{
  "train_examples": 77898,
  "task": "inpainting",
  "norm": "none",
  "hidden_act": "silu",
  "widths": [96],
  "residual_scale": 0.1,
  "optimizer": "muon",
  "max_steps": 16100,
  "final_lr_fraction": 0,
  "warmup_steps": 3220,
  "weight_decay": 0.3,
  "adamw_weight_decay_other_params": 0.05
}
Rows from block 7, named by matrix and row number. Rows with one number belong to one channel. Each number is 128 + 24 x the weight over its row's rms, rounded and kept within 0 to 255. All counts start at 0. After the name is the row's rms in percent of the matrix's.
# convs0: first 3x3 conv (model.blocks.7.convs.0.weight, 96x96x3x3), inputs 42-48, a 3x3 kernel for each
# convs1: second 3x3 conv (model.blocks.7.convs.1.weight, 96x96x3x3, transposed), outputs 42-48, a 3x3 kernel for each
convs0.4 105 [128 131  92 125 115  92 143 142 129 166 153 133 151 128 115 123 122 103 162 138 110 151 139 100 150 139  96 128 147 148 128 130 133 116 115 121 111 132 124 111 115 128 116 136 123 130 144  96 129 141 119 149 128 111 154 105  67 158 135  72 152 163 110]
convs1.4 119 [138 110 122 141 125 138 151 127 138 149 126 124 151 123 123 156 131 126 141 129 111 139 133 120 107 109 101 136 136 135 113 136 130 112 132 137  97 116 141 111 109 141 139 132 151 135 123 103 150  88 103 176 120 104 147 129  93 123 139  71 109 154  92]
convs0.5 094 [116 156 111 110 156 107 108 127  99 153 123 153 157 119 148 139 105 135  98 102 133 115  95 119 149 133 133 139 135 126 150 139 119 144 147 141 158 118 114 157 101 143 153 114 109 111 138 171 118 121 168 166  94 119 140 141 141 119 130 173  94 122 163]
convs1.5 092 [142 144 146 148 128 122 121 135 123 149 110 128 153  86  99 174 100 116  99 122 148 150 137 154 118 107 136  98 150 152 111 126 151 112 117 117 167 104  90 191 108 106 181  98 117 160 125  93 142 162 152 121 132 134  81 146 189  92 136 155 124 120 152]
convs0.6 121 [ 85  96  85 143 131 121 114 125 124 107 118 115 137 139 161 126 134 132 148 141 137 134 130 119 126 120 119  94 101 104 114 111 106 106 110 116 145 124 130 119 122 121 111 132 121 115 126 146  95  96  99 120 106  91 122 107  96 135 126 109 114 140 109]
convs1.6 121 [120  93 120 128 120 118 150 181 143 100 112 160 118 128 177  92 117 129 146 140 110 134 127 109  92  74 104  94 104 100 138 163 144  77 124 159 139 148 126 160 152 156 163 149 167 150 143 111 157 171 133 140 150 122 117 133 120 122 146 140 142 163 157]
convs0.7 097 [227 131 128 197 133 118 163 103 131 147 135 101 152 164 118 137 143 107 104 124 115 149 139 112 112 107 115 145 127 117 134 135 113 132 140  99  63 120  94  86 146 111 103 116 110 158 147 118 137 119 122  76 115 104 126 104 118 153 112 155 161 112 101]
convs1.7 090 [135 112 172 103  91  98 135  80 104  96 138 113  99 150 128 107 165 106 163 151 152 162 128 116  90 114 134 161 151 119 141 127 103 152 138 119  91 142 135  89 154 124  56 172 119 109  95 127 139 125 113 132 131 123 153 112 134 154 102 103 122 107 125]
convs0.8 091 [155 135 134 138 137 119 127 124 103 120 111 137 100 116 146 117 126 175 117 111 132 117 126 115  98 111 107 133 148 136 114 138 126 115 124 115 116 113 143 115 116 129  97 112 138 117 160 152 124 187 172 157 142 155 108 123 117 106 105 107  90 123 134]
convs1.8 093 [164 133 151 159 127 141 149 133 136 130 130 146 131 116 137 132 122 127 109 125 129 138 128 107 148 154 130 148 141 157 140 153 146 139 142 143 112 129 129 136 140 140 124 142 140  84 105 122  68  57 105 119  93 100 127 115 130 156 155 141 171 175 157]
convs0.9 094 [124 141 134 102  90 122 109 101 138 155  84 124 158  95 130 163 135 147  95 100 103 111 120 123 122 131 120 114 133 136 132 147 139 141 131 141 121 123 179 140 137 163 102 109 122 108 141 174 123  96 116 116 105 101 110 134 158 115 177 149 168 107 142]
convs1.9 089 [126 149 151 120 138 141 103 133 137  93  66  73 143 119 146 118  85 105 152 122 124 136 139 125 140 142 129 134 147  93 118 124 100 137 132 106 136 124 119 120 114 114 139 126 114 181 164 186 104 154 157 149 150 170 117 156  59 194 100 150  72 140 124]
convs0.10 100 [129 116 128 135 108 130 110 107 143 184 153 126 152 164 103 126 147  86 124 111  88  95 115 110 154 166 139 140 114 107 108 103 105 126 130 114 150 127  98 162 142 115 155 118  96 122 134 134 124 117  95 113 110 100 165 113 117 108  78 132 168 142 154]
convs1.10 105 [104 124 101 109 137 139 122 143 134 147 151 149 138 147 138 119 142 132 137 173 170 182 154 166 142 140 154 121 129 134 109 140 129 110 161 162 144 107 122 148  89 118 155 104 138 167 156 156 142 122 108 130 151 126 112  91  81  97 113 130 138 164 145]
convs0.11 109 [ 72 168 120 100 105 129 143 117 133 141 132 145 168 118 143 170 108 128 129 120 133 106 121 126 111 116 135 130 138 143 124 137 134 114 122 128 249  93 107 183 102 105 106 117 129 147 148 133 151 119 120 156  97 122 110  95 144 105  95 141  85 117 124]
convs1.11 130 [119 110 124  87 125 128  66 161 108 197  96 150 144  92 136 114  79 118 135 162 122 136 172 155 128 133 138 137 132 119 133 143 129 111 133 129 118 120  94 214  82 111 255  55 126 136 147 152 130 136 136 116 129 139 114 104 110 129 136 129 116 130 128]
convs0.12 102 [139 117  94 161  90 127 140 117 164 137 123 143 101 135 137  92 160 105 121 109 127 102 101 111 103 149 165 123 105  90 129 110 123 132 112 110 124 111 123 133 114 130 170 125 149  92 122 121 115 136 114  86  98  95 133 117 111 157 129 189 127 150 150]
convs1.12 105 [134 159 109 171 142 100 141 102 109 112 145 119 103 147 114 116 138 152 103 148 181 122 164 134 127 139 151 135 109 113 177 113 141 133 133 128 161 109 137 141 124 154 126 135 136 139 159 138 154 174 111 121 120 167 144  91  95 123 105 107 195 100 115]
convs0.13 098 [155 141 134 163 115 136 150 129 162  93  95 138 129 153 139 115 153 133 135 144 145  88 139 142 125 148 133 141 165 131 123 122 117 142 139 128 157 127 109 173 129 113 159 172 128 119 131 154  96 109 123  81 158 127 125 116 170 102 142 147  87 116 134]
convs1.13 077 [144 114  73 190 130 132 140  80  98 119 128 120 116 184 139 121 133 118  99 102 132 104 138 138  98 163 152 182 181 183 138 103  89 114 119 104 155 145 120 155 139 105 163 142 115 117 128 181  85 116 139  79 102 129 134 132 134 129 136 140 108 122 103]
convs0.14 116 [130 155 179 168 166 167 137 135 137 136  94 137 131 135 147 136 128 144 133 104 106 139 139 167 132 128 136 138 143 146 124 128 125 148 149 158 132 130 147 148 153 155 139 135 146 106 133 162 125 118 142 125 113 105 125 130 135 111 124  79 162 140 134]
convs1.14 126 [153 131 124 128 130 122 103 123  98 165 140 149 105  95 136 149 108 143 133 129 135 143 144 184 144 122 113 115 112  93 163 161 148 132 138 127 127  93 117 154 115 136 165 122 160 137 136 146 144 126 129 148 126 129 107 123 115 129 102 105 102 136 132]
convs0.15 104 [125 141  95 153 154 128 146 173 163 126 125 132 137 134 142 140 131 127 116 116 100 122 119 120 121 129 131 141 131 123 136 143 144 134 132 148 108 125 110 118 141 131 151 155 130 163 171 165 144 182 163 110 123  94 123 142 137 181 169 148 141 141 135]
convs1.15 081 [110  81  84 108  82  90 110  95  99  85 101 112 117 110 118 126 129 146 159 172 189  81  64  62  89  83  86 146 134 150 101  98 103 114 130 110  99 126 129 104 121 147 100 121 136  99  66  89  92  82 132 141 139 156 121 122 130 133 109 116 150 148 137]
convs0.16 099 [121  99 116  98  96 111 144 158 136 148 133 138 131 123 151 129 113 127 142 108 120 105  99 115 115 123 130 128 135 138 126 134 132 132 129 111 115 111 134 125 109 132 134 117 157 113  99 143 113 149 158 100 119 140 125  96 122 133 156 173 169 139 140]
convs1.16 092 [135 135 101 150 140 106 141 156 128  86  95  99  95 123 123  75  97 106  99  96 138  98 109 118 124 138 126 136  96 111 130 121 105 118 114 112 112 114 115 128 141 109 123 138 109 143 196 198 133 124 127 120 136 110 142 137 104 135 110 120 136 135 136]
convs0.17 092 [169 123 119 101 153  68  70 163 116 160 158 142 127 108 109 151 121 136 125 132 111 105 121 130 138 135 138 127 122 131 136 129 112 106 133 111 123 130  88 134 119  91 132  88 117 125 153 110 125 146 146  84  74 109 130 125  42 126  93 140  93 144 120]
convs1.17 095 [123 100 145 158 146 131 117 146 111 106 119 128 164 120 121 140 111 134 149 149 161 142 118 147 148 115 124 155 154 178 128 110 129 121 140 142 147 139 134 169 144 126 175 147 124 185 239 195 146 116 167 140 131 209 160 118 154 138 147 136 201 179 138]
convs0.18 097 [152  95 157 164  77 127 101 101  90  99 136 136 106 111 137 132 119 139 114  99 117  84  88 118 125  96 107 145 149 146 113 113 138 145 130 134 137 152 149 103 162 139 154 144 124 140 124  91 145 107 111 100 148  98 148 125 129 134 138 110  96  86 123]
convs1.18 082 [145 102 160 170 129 129 133 131  93 101 135 144 103 129 144 102 117 143 145 154 132  91 134 124 129 135 150 152 144 139 142 121 136 132 148 128 122 147 130  98 137 135 112 117 144 135  97  90 174 144 106 154 133 121 151 111 139 147 110  98 147 138 129]
convs0.19 116 [142 147 145 117 145 125 103 152 146 109 102 166 128 123 136 109 145 149 116 129 135 137 125 115 141 139 132 144 142 137 119 125 134 139 123 144 137 132 134 146 125 129 159 107 114 248 242 148 150 101 118 126 109 107 119 147 138 106 176 138  95 156 141]
convs1.19 132 [ 94  69 101 142 121 154 136 115 166  95  63 105  95 117 170 121 130 144 141 158 127 145 156 143  89 117 145 131 144 125  86 103 140 106 106 150 109 148 149 101 142 137  93 110 134 183 151 123 143 106 100 154 102 111 133 118 117 141 134 137 109 122 125]
convs0.20 097 [127 165 101 114 147 100 123 128 102 125 126 112 116 137 118 141 143 132 138 156 147 161 143 154 130 122 142 133 126 113 128 112 105 124 102 118 174 131  90 210 108 126 180  98 134 105  78  65 128 106  79 150 114  82 135 171 121 141 126 120 126 101 103]
convs1.20 113 [104 156  95  83 136  97  90 165  90 128 129 139 141 117 142 119  98 115 134 147 145 119 114 124 132 129 149 134 141 145 111 137 118 118 164 128 181  69 108 218  54 119 209  65 144 135 115 130 128 138 120 146 104  88 121 132 118 173 147 118 146 124 118]
convs0.21 093 [138 145  89 135  84 108 137  88 131 133 122 150 139 143 150  98 122 117 113 117 121 131 136 119 126 106 103 150 118 120 169 148 120 130 131 122 124 144 139 123 155 126 181 144 113 143 128 118 123 110 113  89 113 135 124 156 110 140 129  99 136 127 134]
convs1.21 085 [108 182 147 171  73  93 166  97 106 155 144 163 100 125 131  95 130 138 149 121 109 125 133 109 110 131 137 118 145 135 159 151 118 151 155 117 148 127 141 129 131 140 121 135 117 133 139 134 197 121 151 166 173 154 124 129 109 176 117  80 168 101  99]
convs0.22 094 [141 143 161 118 116 155 110 121 141 141 148 148 146 139 137 136 146 144 115 129  97  97 116 105 133 132 103 137 134 140 130 126 146 125 114 135 148 128 160 146 128 173 131 110 177 100 115 116  99 143 111  97 165  87 168 189  96 152 167  82 145 139  63]
convs1.22 111 [142 134 125 120 145 135 106 129 133 124 165 140 120 151 122 128 154 132 104  95 129 144 137 139 139 164 174 143 141 137 136 133  90 119 133  96 125 108 207 131 111 200 121 112 172 122 102 141 130 118 145 144 128 146 115 120 124  87 122 114  80 131 109]
convs0.23 109 [127 183 133  94 131  97 117 152 133 155 112 120 140  92 118 155 107 101 109  93 119 152 150 139 121 104 139 126 135 129 121 138 133 121 132 129 231 105 152 187  91 130 179  80 126 118 122 192 120 107 132 154 113 117 148 114 115 139 138 147 110 123 143]
convs1.23 120 [162 163 135 110 102  88 127 140 108 118 110 143 120 125 148 138 102 146 138 143 139 117 119 134 131 116 120 155 157 139 148 138 137 124 101  98 186 114 127 191 113 119 206 105 143 147 114 135 144 106 109 121 112 169 123 120 130 131 140 112 109 106  99]
convs0.24 130 [147 126 143 144 162 148 160 139 155 163 144 162 159 138 150 153 135 145 108  95 113 122  93  99 172 138 148 156 156 152 165 159 158 144 145 147 147 146 140 139 139 136 140 140 144 171 102 108  98 111  98 103 102 138 154 142 141 150 124 167 108 111 150]
convs1.24 135 [151 154 123 143 157 125 157 137 123 143 104 162 163 122 170 164 117 168 121 124 135 105  84  98 110 108 111 148 154 136 140 150 115 128 147 112 180 115 146 184 118 165 166  97 145 179 142 126 174 138 121 172 161 140 102 112 132 104 130 121 124 139 133]
convs0.25 096 [177 140 128 167 174 123 122 171 128 156 108 166 169 112 122 146 132 126  82 124 132 104 131 150 109 128 144 147 147 130 139 136 131 113 121 113 129 103 189 139  99 189 196  80 159 123  74 138 159 104 105 128  91  88 114 142 105  46 126 122  38 112  70]
convs1.25 093 [111 132  99 166  78 101 177  80 110 169  99 131 133  96 117 101  86 124 100 134 126 147 151 149 138 173 160 109 147 128 103 134 125 121 134 112 168  69 155 145  89 113 164  87 114 175 167 151 142 115 156 104 129 142 114 103 138 116 115 136 185 150 147]
convs0.26 094 [110 137 139 102 115 130 126 102 102 159 121 108 139 143 123 134 121  93 141 116 114 141 110 101 130 125 131 126 130 119 124 123 124 131 125 133 145 116 132 117 117 120 114 135 142 115  92 105 122 153 135 143 128 157 123 139 108 106 111  77 133 143 113]
convs1.26 092 [124 153 166 130 147 132 102 128 146 157 144 114 146 127 118 158 109 126 135 133 140 151 110 102 165 145 124 141 135 142 124 125 144 129 122 160 144 145 160 118 133 113 104 136 124 134 125 131 126 149 117 174 168 127 163 117 123 123 122 156 150 113 124]
convs0.27 095 [121 101 116 140 125 115 117  84 111 137 124 105 153 164 159 111 142 148 108 116 112 120 150 164 113  87  94 119 127 127 102 115 111 117 117 109 153 153 162 156 144 128 162 157 130 188 177 102 171 143 162 152 134 179  73  74  92 120  76 110 115 122  88]
convs1.27 101 [150 128 143 104 129 134 154 177 117 137 118 130 119 115 116 133 136 126 137 179 133 103  80  96  99 121 137  97 109 111 115 117  97 135 135 129 125 129 143 153 137 126 121 127 119  72 123  93  76 117 135 137  95 101 128 167 141 165 208  92 163 133 177]
convs0.28 101 [100 109 132  93 136 117 127 155 181  71  84  98 144 145 118 135 168 129 131 132 119 122  99  85  92 121 147 104 110 114 131 125  98 132 136 127 119 139 169 112 133 144  81 129 150 118 121 117 111 120 130  96 111  94 133  95 127 121  89 156 126 116 149]
convs1.28 092 [128 105 141 138 100  80 150 115 151 113 114 132 111 121 117 103 128 110 132 152 142 130 131 135 100  85 110 101  85 106 109 151 159  87  98 140 117 118 136 144 155 141 129 149 139 147 117 108 152 140 141 123 150 144 113 118 114 132 139 155 158 121 157]
convs0.29 103 [125  92 134  94  88 129 114 131 120 153 116 118 150 103 123 174 125 129  99 106 117 133 131 100 167 120 112 122 144 123 136 123 100 146 119 105 129 143 137 122 127 106 148 136 142 156 117  72 100  89  87 138 110  52 104 147 164 118 148 158 126 145 170]
convs1.29 091 [115 124 116 136 106 172 130 121 160 139 100 142 158 133 126 150 118 135 124 136 147 146 100 117 127 163 135  93 125  59 133 152 105 108 120 103 119 107 123 125 134 122 116 129 121 102 139 123 160 102 141 124 160 129 113 128 187 106 105 149 133 151 193]
convs0.30 098 [157 171 141 123 175 127 122 181 121 117 127 132 141 151 166 120 139 146 148 125 125 133 114 106 144 145 118 175 150 162 150 126 132 138 110 138 114 113 139 114 134 165 115 118 151  61  68 111  93 123 202 115 116 169 150 125 163 134  98 187 113 107 106]
convs1.30 100 [148 160 106 108 142 113  99 146  97 137 139 125 175 168 138 149 157 134 113 137 139 122 116 109 139 135 146 156 110 128 143 123 149 186 116 136 157 147 147 118 153 133 140 163 118 137 110 120 103 155 181 131 118 150 124  95  78 129  99 109 153 133 139]
convs0.31 088 [148 129 121 143 130 135 119 142 120 168 120 150 159 150 129 136 136  85 134 123 147 103 100 102 110 116  97 130 137 131 123 123 133 148 119 138 151 116 131 120 128 152 129 139 176 175 134 148 166 116  97 120 146 157  74  66 113  56  60 139  93 111 111]
convs1.31 086 [161 112 142 148  85 142 141 130 166 160 117 149 177 118 149 152  97 138 120 124 128 125 118  92 130 128 117 128 149 159  86 153 115 129 161 142  99 159 147  92 164 148 138 155 141  88  69 153 163 125 132  68 167 113  89 176 135 105 197 142  79 111 112]
convs0.32 102 [136 151 151 159 128 156 154 130 131 130 118 103 152 124 141 110  94 118 151 146 153 135 135 135 116 114 138 107 131 131 107 139 160 134 156 139 148 148 153 115 121 134 115 101 130 102  78  78 107 103  89  58  82  80 137 148 138 132 130 116 144  79 127]
convs1.32 095 [138 170 164 150 115 123 121  87 110 133 130 130 142 124 137 130 106 115 115 129 150  89  85 110 128 121 129  94 122 115 121 156 173 111 134 165 133 136 122 111 141 109  96 135 118 148 140 114 137 124 106 140  96  86 177 161 148 153 149 124 125 105  91]
convs0.33 114 [142 131 151 133 122 140  98 143 133 134 151 175 186 109 103  92  92 117  88 126 128 151 130 108 150 150 136 116 124 139 136 140 127 114 133 121 128 101  97 123 107 138 176 104 123 123 102  82  87  99 121 108 133 160 126 172 115  95 160  99 122 163 139]
convs1.33 131 [123 134 112 104 158  92  93 160 127 195 206 163 113  99  90 154 147 155 129 144 135 134 123 170 124 128 151 157 137 125 112  89  96 145 140 122 151  66 129 182 129 186 134 113 149 104 136 131 138 142 101 139 140 122 141 131 114 169 132  90 150 106 133]
convs0.34 117 [115 144 109 119 140  96 127 137 112 137 124  99 144 135 104 156 146 124 144 130 138 146 136 174 135 139 149 126 130 110 134 131 127 137 115 128 107 138  91 116 127 106 124 105 142 130 111 132 137 143 136 143 159 117 172  63 255 130  84 214 105 120 111]
convs1.34 134 [129 154 111 120 140 116 148 137 139 128 114  93 139 109  73 145 126 105 148 145 175 151 147 168 126 131 112 142 128 133 133 106 130 113  93  94 120 138 143 114 162 128 100 152 111 131 128 132 136 110 103 127  91  96 144 116 153 124 124 145  92 118 147]
convs0.35 092 [131 125 151 135 113 148 117 127 115 134 154  65 118 162 108 105 157 114 105 135 144 102 113 137 104 112 134 115  97 123 121 122 136 139 137 132 143 120 119 112 132 108 131 125 107  87  70 102 123  78 113 137 124 109 106 104  77 122 115 112  86 122 101]
convs1.35 083 [120 120 114 148 144 115 118 139 144  82 100 116 108 138 134 125 115 112 140 132 106 151 120 137 134 138 113 125 127 120 145 156 139 105 112 127 151  83 172 154 102 158 161  94 157 147 102  90 150  99  92 157 138 103 136 158  91 105 158 108 119 142  81]
convs0.36 100 [107 156 113 118 127 130 112 105 184 111 116  82 115 123 109  92 106 148 123  95 128 178 155 120 139 124 114 139 136  98 116 151 131  92 131 127 174 149 136 158 122 119 160 132  92 165 189 176 171 131 119 181 179 123 105  90 133 116  84 114 142  90  97]
convs1.36 102 [125 129 139  87 138 135 139 141 147  80  62 132 135 153 145 117 117 136 118 101 131 146 110 109 134 147 145 114 156 140 113 125 109 157 136 127 162 138 140 128 119 120 141 131 134 155  41 116 113 130  62  51  90  82  93 154 105 122 162 165 132 138 152]
convs0.37 100 [183 177 126 136 160 109 142 146 117 151 127 171 129 113 145 130 143  97 100  88 120 111 112 128 125 135 136 135 161 143 149 117 146 163 130 120 115 138 126 150 123 119 189 133 117 173 163 146 131 172 139 124 150 143 119 123 107 167  84 103 151 123 101]
convs1.37 083 [ 94 138 118 101 119 100 133 102 113 109 151 107  89 100  93 139 108  99  93 122 151 127 129 144  80 112 101 120 138 115 141 135 131 108 118 128 205 129 114 165 133 100 127 139 109  82 124 106 114 153 127 119 126 101 124 138 117 126 143 126  93 102 125]
convs0.38 088 [ 94 138  85 108 173 119  53 167 108 136 103 148 111 109 118 133 148 147 124 123 126 136 166 172 102 121 147 125 122 119 128 116 116 140 123 124 149 104 134 159  85  99 159 108 132  47  53  33 128 111 121 128 140 180 159 156 153 134 123 115 102 115 131]
convs1.38 076 [ 93 140  99 103 159 120 117 148 148  84 133 109 135 160 130 136 139 121 106 116 165 106  99 140 167 144 167 148 115  92 144 102 102 144 119 103 162 120 129 172 115 121 196  98 141 131 123 147  99 125 126 118 108 131 124 138 112 166 125 156 131  77 111]
convs0.39 101 [142 111 136 160 148 149 148 115 138 110 123 134 123 157 174 129 139 147 148 165 176  92  94  98  95 115 124 139 144 127 117 136 133 121 128 120 160 131 146 150 128 141 127 142 143  78  80 121 126  85  91 100 103 103 133 112 140 151 136 143 141 154 150]
convs1.39 119 [122 119 127 138 138 158 126 127 148 103  90 106 141 121 139 104  90 125 148 154 120 141 132 163 169 165 138 124 133 136 152 126 107 106 102 123  80 119 108 106 129 103  94 118  92 127 141 162 114 118 159 133 130 171 140 116  86 107 103 102 171 162 120]
convs0.40 096 [141 163 151 126 138 155 124 150 148 103 113 154 133 133 151 136 139 195 159 142 137 173 126 141 126 112 116 133 132 130 134 132 141 140 145 154  72 148 134  65 131 122  85 163 147 116 109 158 136 112 128 118 128 166 143 189 196 159 189 207 162 203 214]
convs1.40 095 [ 92 107  81 127 169 130  93 113 105 129 112 125 124 105 120 158 109 143 119 115 122 161 157 179 112 109 110 123 119 115 107 133 130  95 131 114 126 115 110 111 116 119 136 122 111  99 106 142 138 103 100 144 152 148 115 141 159 111 112 132  98  84  99]
convs0.41 096 [ 99 121 121  91  86 123 138 108  91 193 176 151 123 137 105 122 117 126 182 166 144 107 119 157 143 143 114 121 134 145  86 108 125 150 135  99 154  96 123 157 118 121 117 114  85 147 193 192 162 106 146 150 122 114  79  84 151 108 115 115 107 125 115]
convs1.41 086 [154 124 167 187 163 140 141 143 139 201 153 155 127 103 119 161 132 124 138 157 117  96 102 113 101 118 137 185 227 188  99 139 116 110 129 153 144 114 163 189 130 135 151 131 125 143 141 127 112 133 115  57  49  91 134  95 139 111 134 133 105 151 131]
convs0.42 093 [147 139 133 145 111 138 121 126 127 114 118 117 103 105 144 138 126 127 116 146 142 133 164 146 132 151 140 134 129 125 142 149 146 119 110 159 120  94  87 135  91 122 129 116 147 164 115  90 164 151 129 180 147 127  85 132 147  87 133 100 119 142 141]
convs1.42 081 [137 104 150 155  91 163 151 103 166 153 117 125 116 113 121 121 122 126 123 135 144 106 133 161 150 166 170 132 101 128 137 123 134 129 142 153  99 180 101 106 193 107 130 199  85  97  92  81 124  99 113 135 148 146 142 154 146 141 109 148 106 146 140]
convs0.43 089 [141 138 137 159 144 137 129 125 128 115 124 139  78 108 116 131 105 143 114 136 122 167 135 102 124 112 128 162 147 153 126 102 145 137  93 119 130 116 136 117 120 132 137 128 142 100 133 129 139 117 128  85 135 166 147 139  94 172 123 125 130 102 116]
convs1.43 074 [127 131 130 104 125  95 112 139  93 145 105 146 105 105  99 127 126 130 128 127 113 161 125 162 153 119 115 117 156  88 138 153 121 126 105 110 142 132 137 135 107 122 148 140 135 129 168 144 148 137 125 134 137 156 128 171 145 122 110  54  98 111  68]
convs0.44 119 [109 155 127 113 130 146 127 126 170  87 129 107  87 136 147 103 154 105 144 101 138 132 112 124 117 139 147 124 127 116 118 161 137 127  96 132 112 137 140 119 126 134 108 140 123  85 114 121 111  92 113 120 147 117 130 114 126 158 156 136 133 179 144]
convs1.44 116 [111 163 125  90 148 115  98 151 120 107 107 102 229 116 103 165 115  71 189 151 139 123 107 111 158 137 112 161 148 123 107 147 109  94 108 116 168 120 103 164 123  97 158 129 101 113 169 132 131 148 119 103 165 146 112 136 147 127 115 113 114 116  97]
convs0.45 094 [ 77  77 121  90  49 128 115  57 114 136 147 106 155 146 113 126 140 115 120 137 139 111 108 129 150 123 127 100  99 133 118 111 130 106 107 122  91 143  99  83 161  96 122 159  97 143  92 116 121 122 117 115 110 119  95 164 174  95 162 140 134 149 134]
convs1.45 077 [164 143 111 160 126 102 140 101 100 135 155 131 141 150 123 123 125 109 133 118 121 106 121 135 123 125 148 112 145 142 108  99 128 114  99 127 119  83 150 102  79 135 107  94 137 141 143 191 119 138 162 102 120 132 111 110 112 162  94 172 104  88 153]
convs0.46 097 [145 134 136 150 135 107 128 147 117 172  97 113 157  99 120 184  76 144  91 105  95  95  95 108 105 100 104 117 128 125 103 108 117 141 134 123 109 110 141 147  70 173 158  85 192 134  82  99 135 129 135 106 102 140 122 157 142 145 145 122 149 128 148]
convs1.46 108 [132  98 147 137 132 113 149 121 100 127  75 104 165 116 122 160  76 133 162 174 170 150 169 144 184 173 170 150 160 151  92  89 114 130 115 132 109 111  96  69  74 102 108  95 101 127 167 157 134 121 103 132 152 144 146 114 133 155  97 140  96  98 109]
convs0.47 105 [126 113 112 127 140 160 139 132 126 107 105  83 134 116  98 172 145 116 138 153 166 141 153 154 113 120 119 131 144 122 106 117 139 127 118 105 129 118 143 127 107 124 120 126 154 140 141 228 118 103 131 112 119 163 116  81  92 117 139 129 120 159 130]
convs1.47 121 [114  85 120 182 137 126 115 104 104 106 107 123 162 152 146 127 128 117 120 116 125 141 130 126 129 113 110 146 153 168 174 136 116 117 118 120 118 130 144 108 117 130 100  99 107 130 145 172 103  92 119 107 139 188 126 151 115 130 150 149 127 136 158]
convs0.48 088 [105  94 104 158 111 110 161 151 121 108 120 129 146 149 142 118 136 138 105 132 144 105 104 117 119  98 108 121 118 106 104 112 113 119 122 118 143 123 107 130 171 104  88 173  86 134 134 114 143  77 150 100 125 109 125 150 160 112 170 161 130 101 154]
convs1.48 077 [156  93  91 167 125 117 156 142 133 116 113 129 152 131 146 153 136 135 124 157 154 128 129 140 135 179 168 159 165 155 143 168 152 132 162 145 109 126 141 122 100 125 136 119 125 152 175 122  47 155 133 106 127  95  96 116 130 101  93 157 123 130 164]
convs0.49 101 [122 113 167 162 142 153 134 133 125 156 114 112 128 111 109 148 114 127 124 103 100 140 130 130  85  95  65 115 129 150 157 167 141 132 135 157 123  94 128 127  94 115 174 117 114 126 112 134  97 137  88 117 129 117 123 151 170 116 135 151  93 132 131]
convs1.49 113 [170 122 129 165  90 102 128 114 114 141 174 114 120 121 125 125 124 129 128  99 126 125 170 244 130 113 105 156  71  88 111 136 119 121 128 126 115 109 146 108 125 128 135 136 144 148 116 181 154 101 147 150 108 150 125 115 121 100  87 123  95 135 119]
convs0.50 102 [125 195 162 114 164 124 122 151 141 156  89 163 162  99 139 130 115 135 183 211 170  85 143 135 113 139  98 124 131 131 151 159 149 109 111 110  96  81 167  99  73 141 127  85 147 104 119 140 125 105 176 141 132 120 122 129 112 140 161 149 117 134 108]
convs1.50 110 [125 120 167 129  84 125 125 107 145 160  79 119 113  80 110 100  80 103 116 120 128 124 151 135 131 113 141 119 155 146 137 128 146 109 124 126 147  95  99 132 105  97 125 119  93 178 179 145 119 135 103 137 129 129 127 154 150 142 149 158 146 125 135]
convs0.51 096 [167 103 147 151  92 156 144 123 168 148 131 121 171 159 105 135 150 114 129 129  98 102 132 110 128 156 130 145 141 156 116 131 143 103 111 121 148 122 153 136 139 104 127 149 101  91 116 142 101  75  93 119 103  70  96 123  64 115 125 163 104 119 194]
convs1.51 092 [154 131 119 133 124 141 121 119 137 117 139 105 119 138 106  98 135 100  98  89  92 123 143 127 103 103 116 155 157 142 145 136 126 151 126 111 104 166  76 116 163  86 130 157 111 136 132 124  93 109 116  76  89 108  77 132 185  84 119 139 106 145 118]
convs0.52 096 [162 103 111 233 111 116 250 106 101  97 153 147 113 134 147 106 130 148  93 129 126 110 124 118 122 143 124 142 130 128 140 127 126 140 125 125  73 157  93  50 173  84  29 181  65 149 119 122 134  95 124 140  98 129 125  96 119 107 104 110 131 119 117]
convs1.52 114 [168  93 131 146 110 105 134 115 105  70 168 149  82 130 161  65 133 150 117  94 108 155 141 152 171 155 157 164 135 123 131 122  99 151 121 112  30 202  51  41 189  63  47 161  49 145 122 144 134 118 139 135 114 132 142 146 116 112 125 112 129 133 105]
convs0.53 096 [121 115 133 119 120 141 131  95 105 123 130 112 115 104 106 155 146 106 160 129 127 133 121 118 122 128 122 137 135 133 145 129 130 141 139 137  88 128 112 128 129 112 122 140 122 176 226  92 141 217 181  97  65 129 101 111 101  96 124 152 148 106 114]
convs1.53 098 [177 165 142 167 132 118 143 137 117 127 166 145 110 135 126 135 129 119  94 112 130 132  91 125 108  90 112 113 139 112 124 130 126 137 149 157 132 126 155 129 127 150 102 112 132  84 141 148  28  37 135 134  51 107 169  99 163 153 112 167 135 105 157]
convs0.54 097 [114 122 129  91 107 123 117 137 111 110  95  94 107 132 124 185 153 111 137 129 123 119 118 138 110 142 144 169 140 151 121 123 148 155 145 126 143 112 152 125 101 121 116 116 134 113  78 109 125  99 163 108  78 133 140 168 122 134 182 120  74 177 188]
convs1.54 092 [143 181 130 119 160 102 129 156 120 123 110  69 153 157 136 150 139 129 129 143 142 168 150 148 121 113 134 130  55  93 146 152 161 108  95 113 131 134 160 131 121 125 133 136 135 104 109  80 108 160 102 115 145 132 124 163 144 122 101  97 150 111 125]
convs0.55 096 [127 141 123 120 134 147 132 105 149 101 109 115 118 105 121 121 108 111 153 169 143 152 147 126 147 125 122 132 110 135 125 119 103 139 132 130 125 111 122 117 111 137 110 123 113  96 105 142 109  94 108 142  95  77 137 138 127 147 130 148 106 141 124]
convs1.55 074 [113 113 155 137 105 183 140 117 128 127 121 148 146 131 152 121 128 118 149 129 111 136 114 107 141 108 113 114 161 137 113 152 138 117 169 189 112 151 132 105 128 127 117 141 125 165 147 113 132 149 125 103 124  66 108 108 172 105 109 134  94 103 139]
convs0.56 098 [115 115 104 145 122 110 138 124 125  58 146  98  60 123 120 103 110 132 140 140 100 120 127 115 154 142 126 114  94 105 112 110 141 129 124 130 161  73  94 150 103 102 148 141 135 161  91 164 165 112 128 163 142 124 157 133 118 167 115 138 166 138 143]
convs1.56 084 [150  86 142 111 118 140  72 128 113 110 110 106 116 116 127  92 111 116 141 166 163 131 137 133 104  81 138 132 120 128 163 174 148 130 114 121 121 115 125 151 133 133 159  86 142 177  85 114 191 134 115 128 143 112 130 114  67 139 152 119 146 136 112]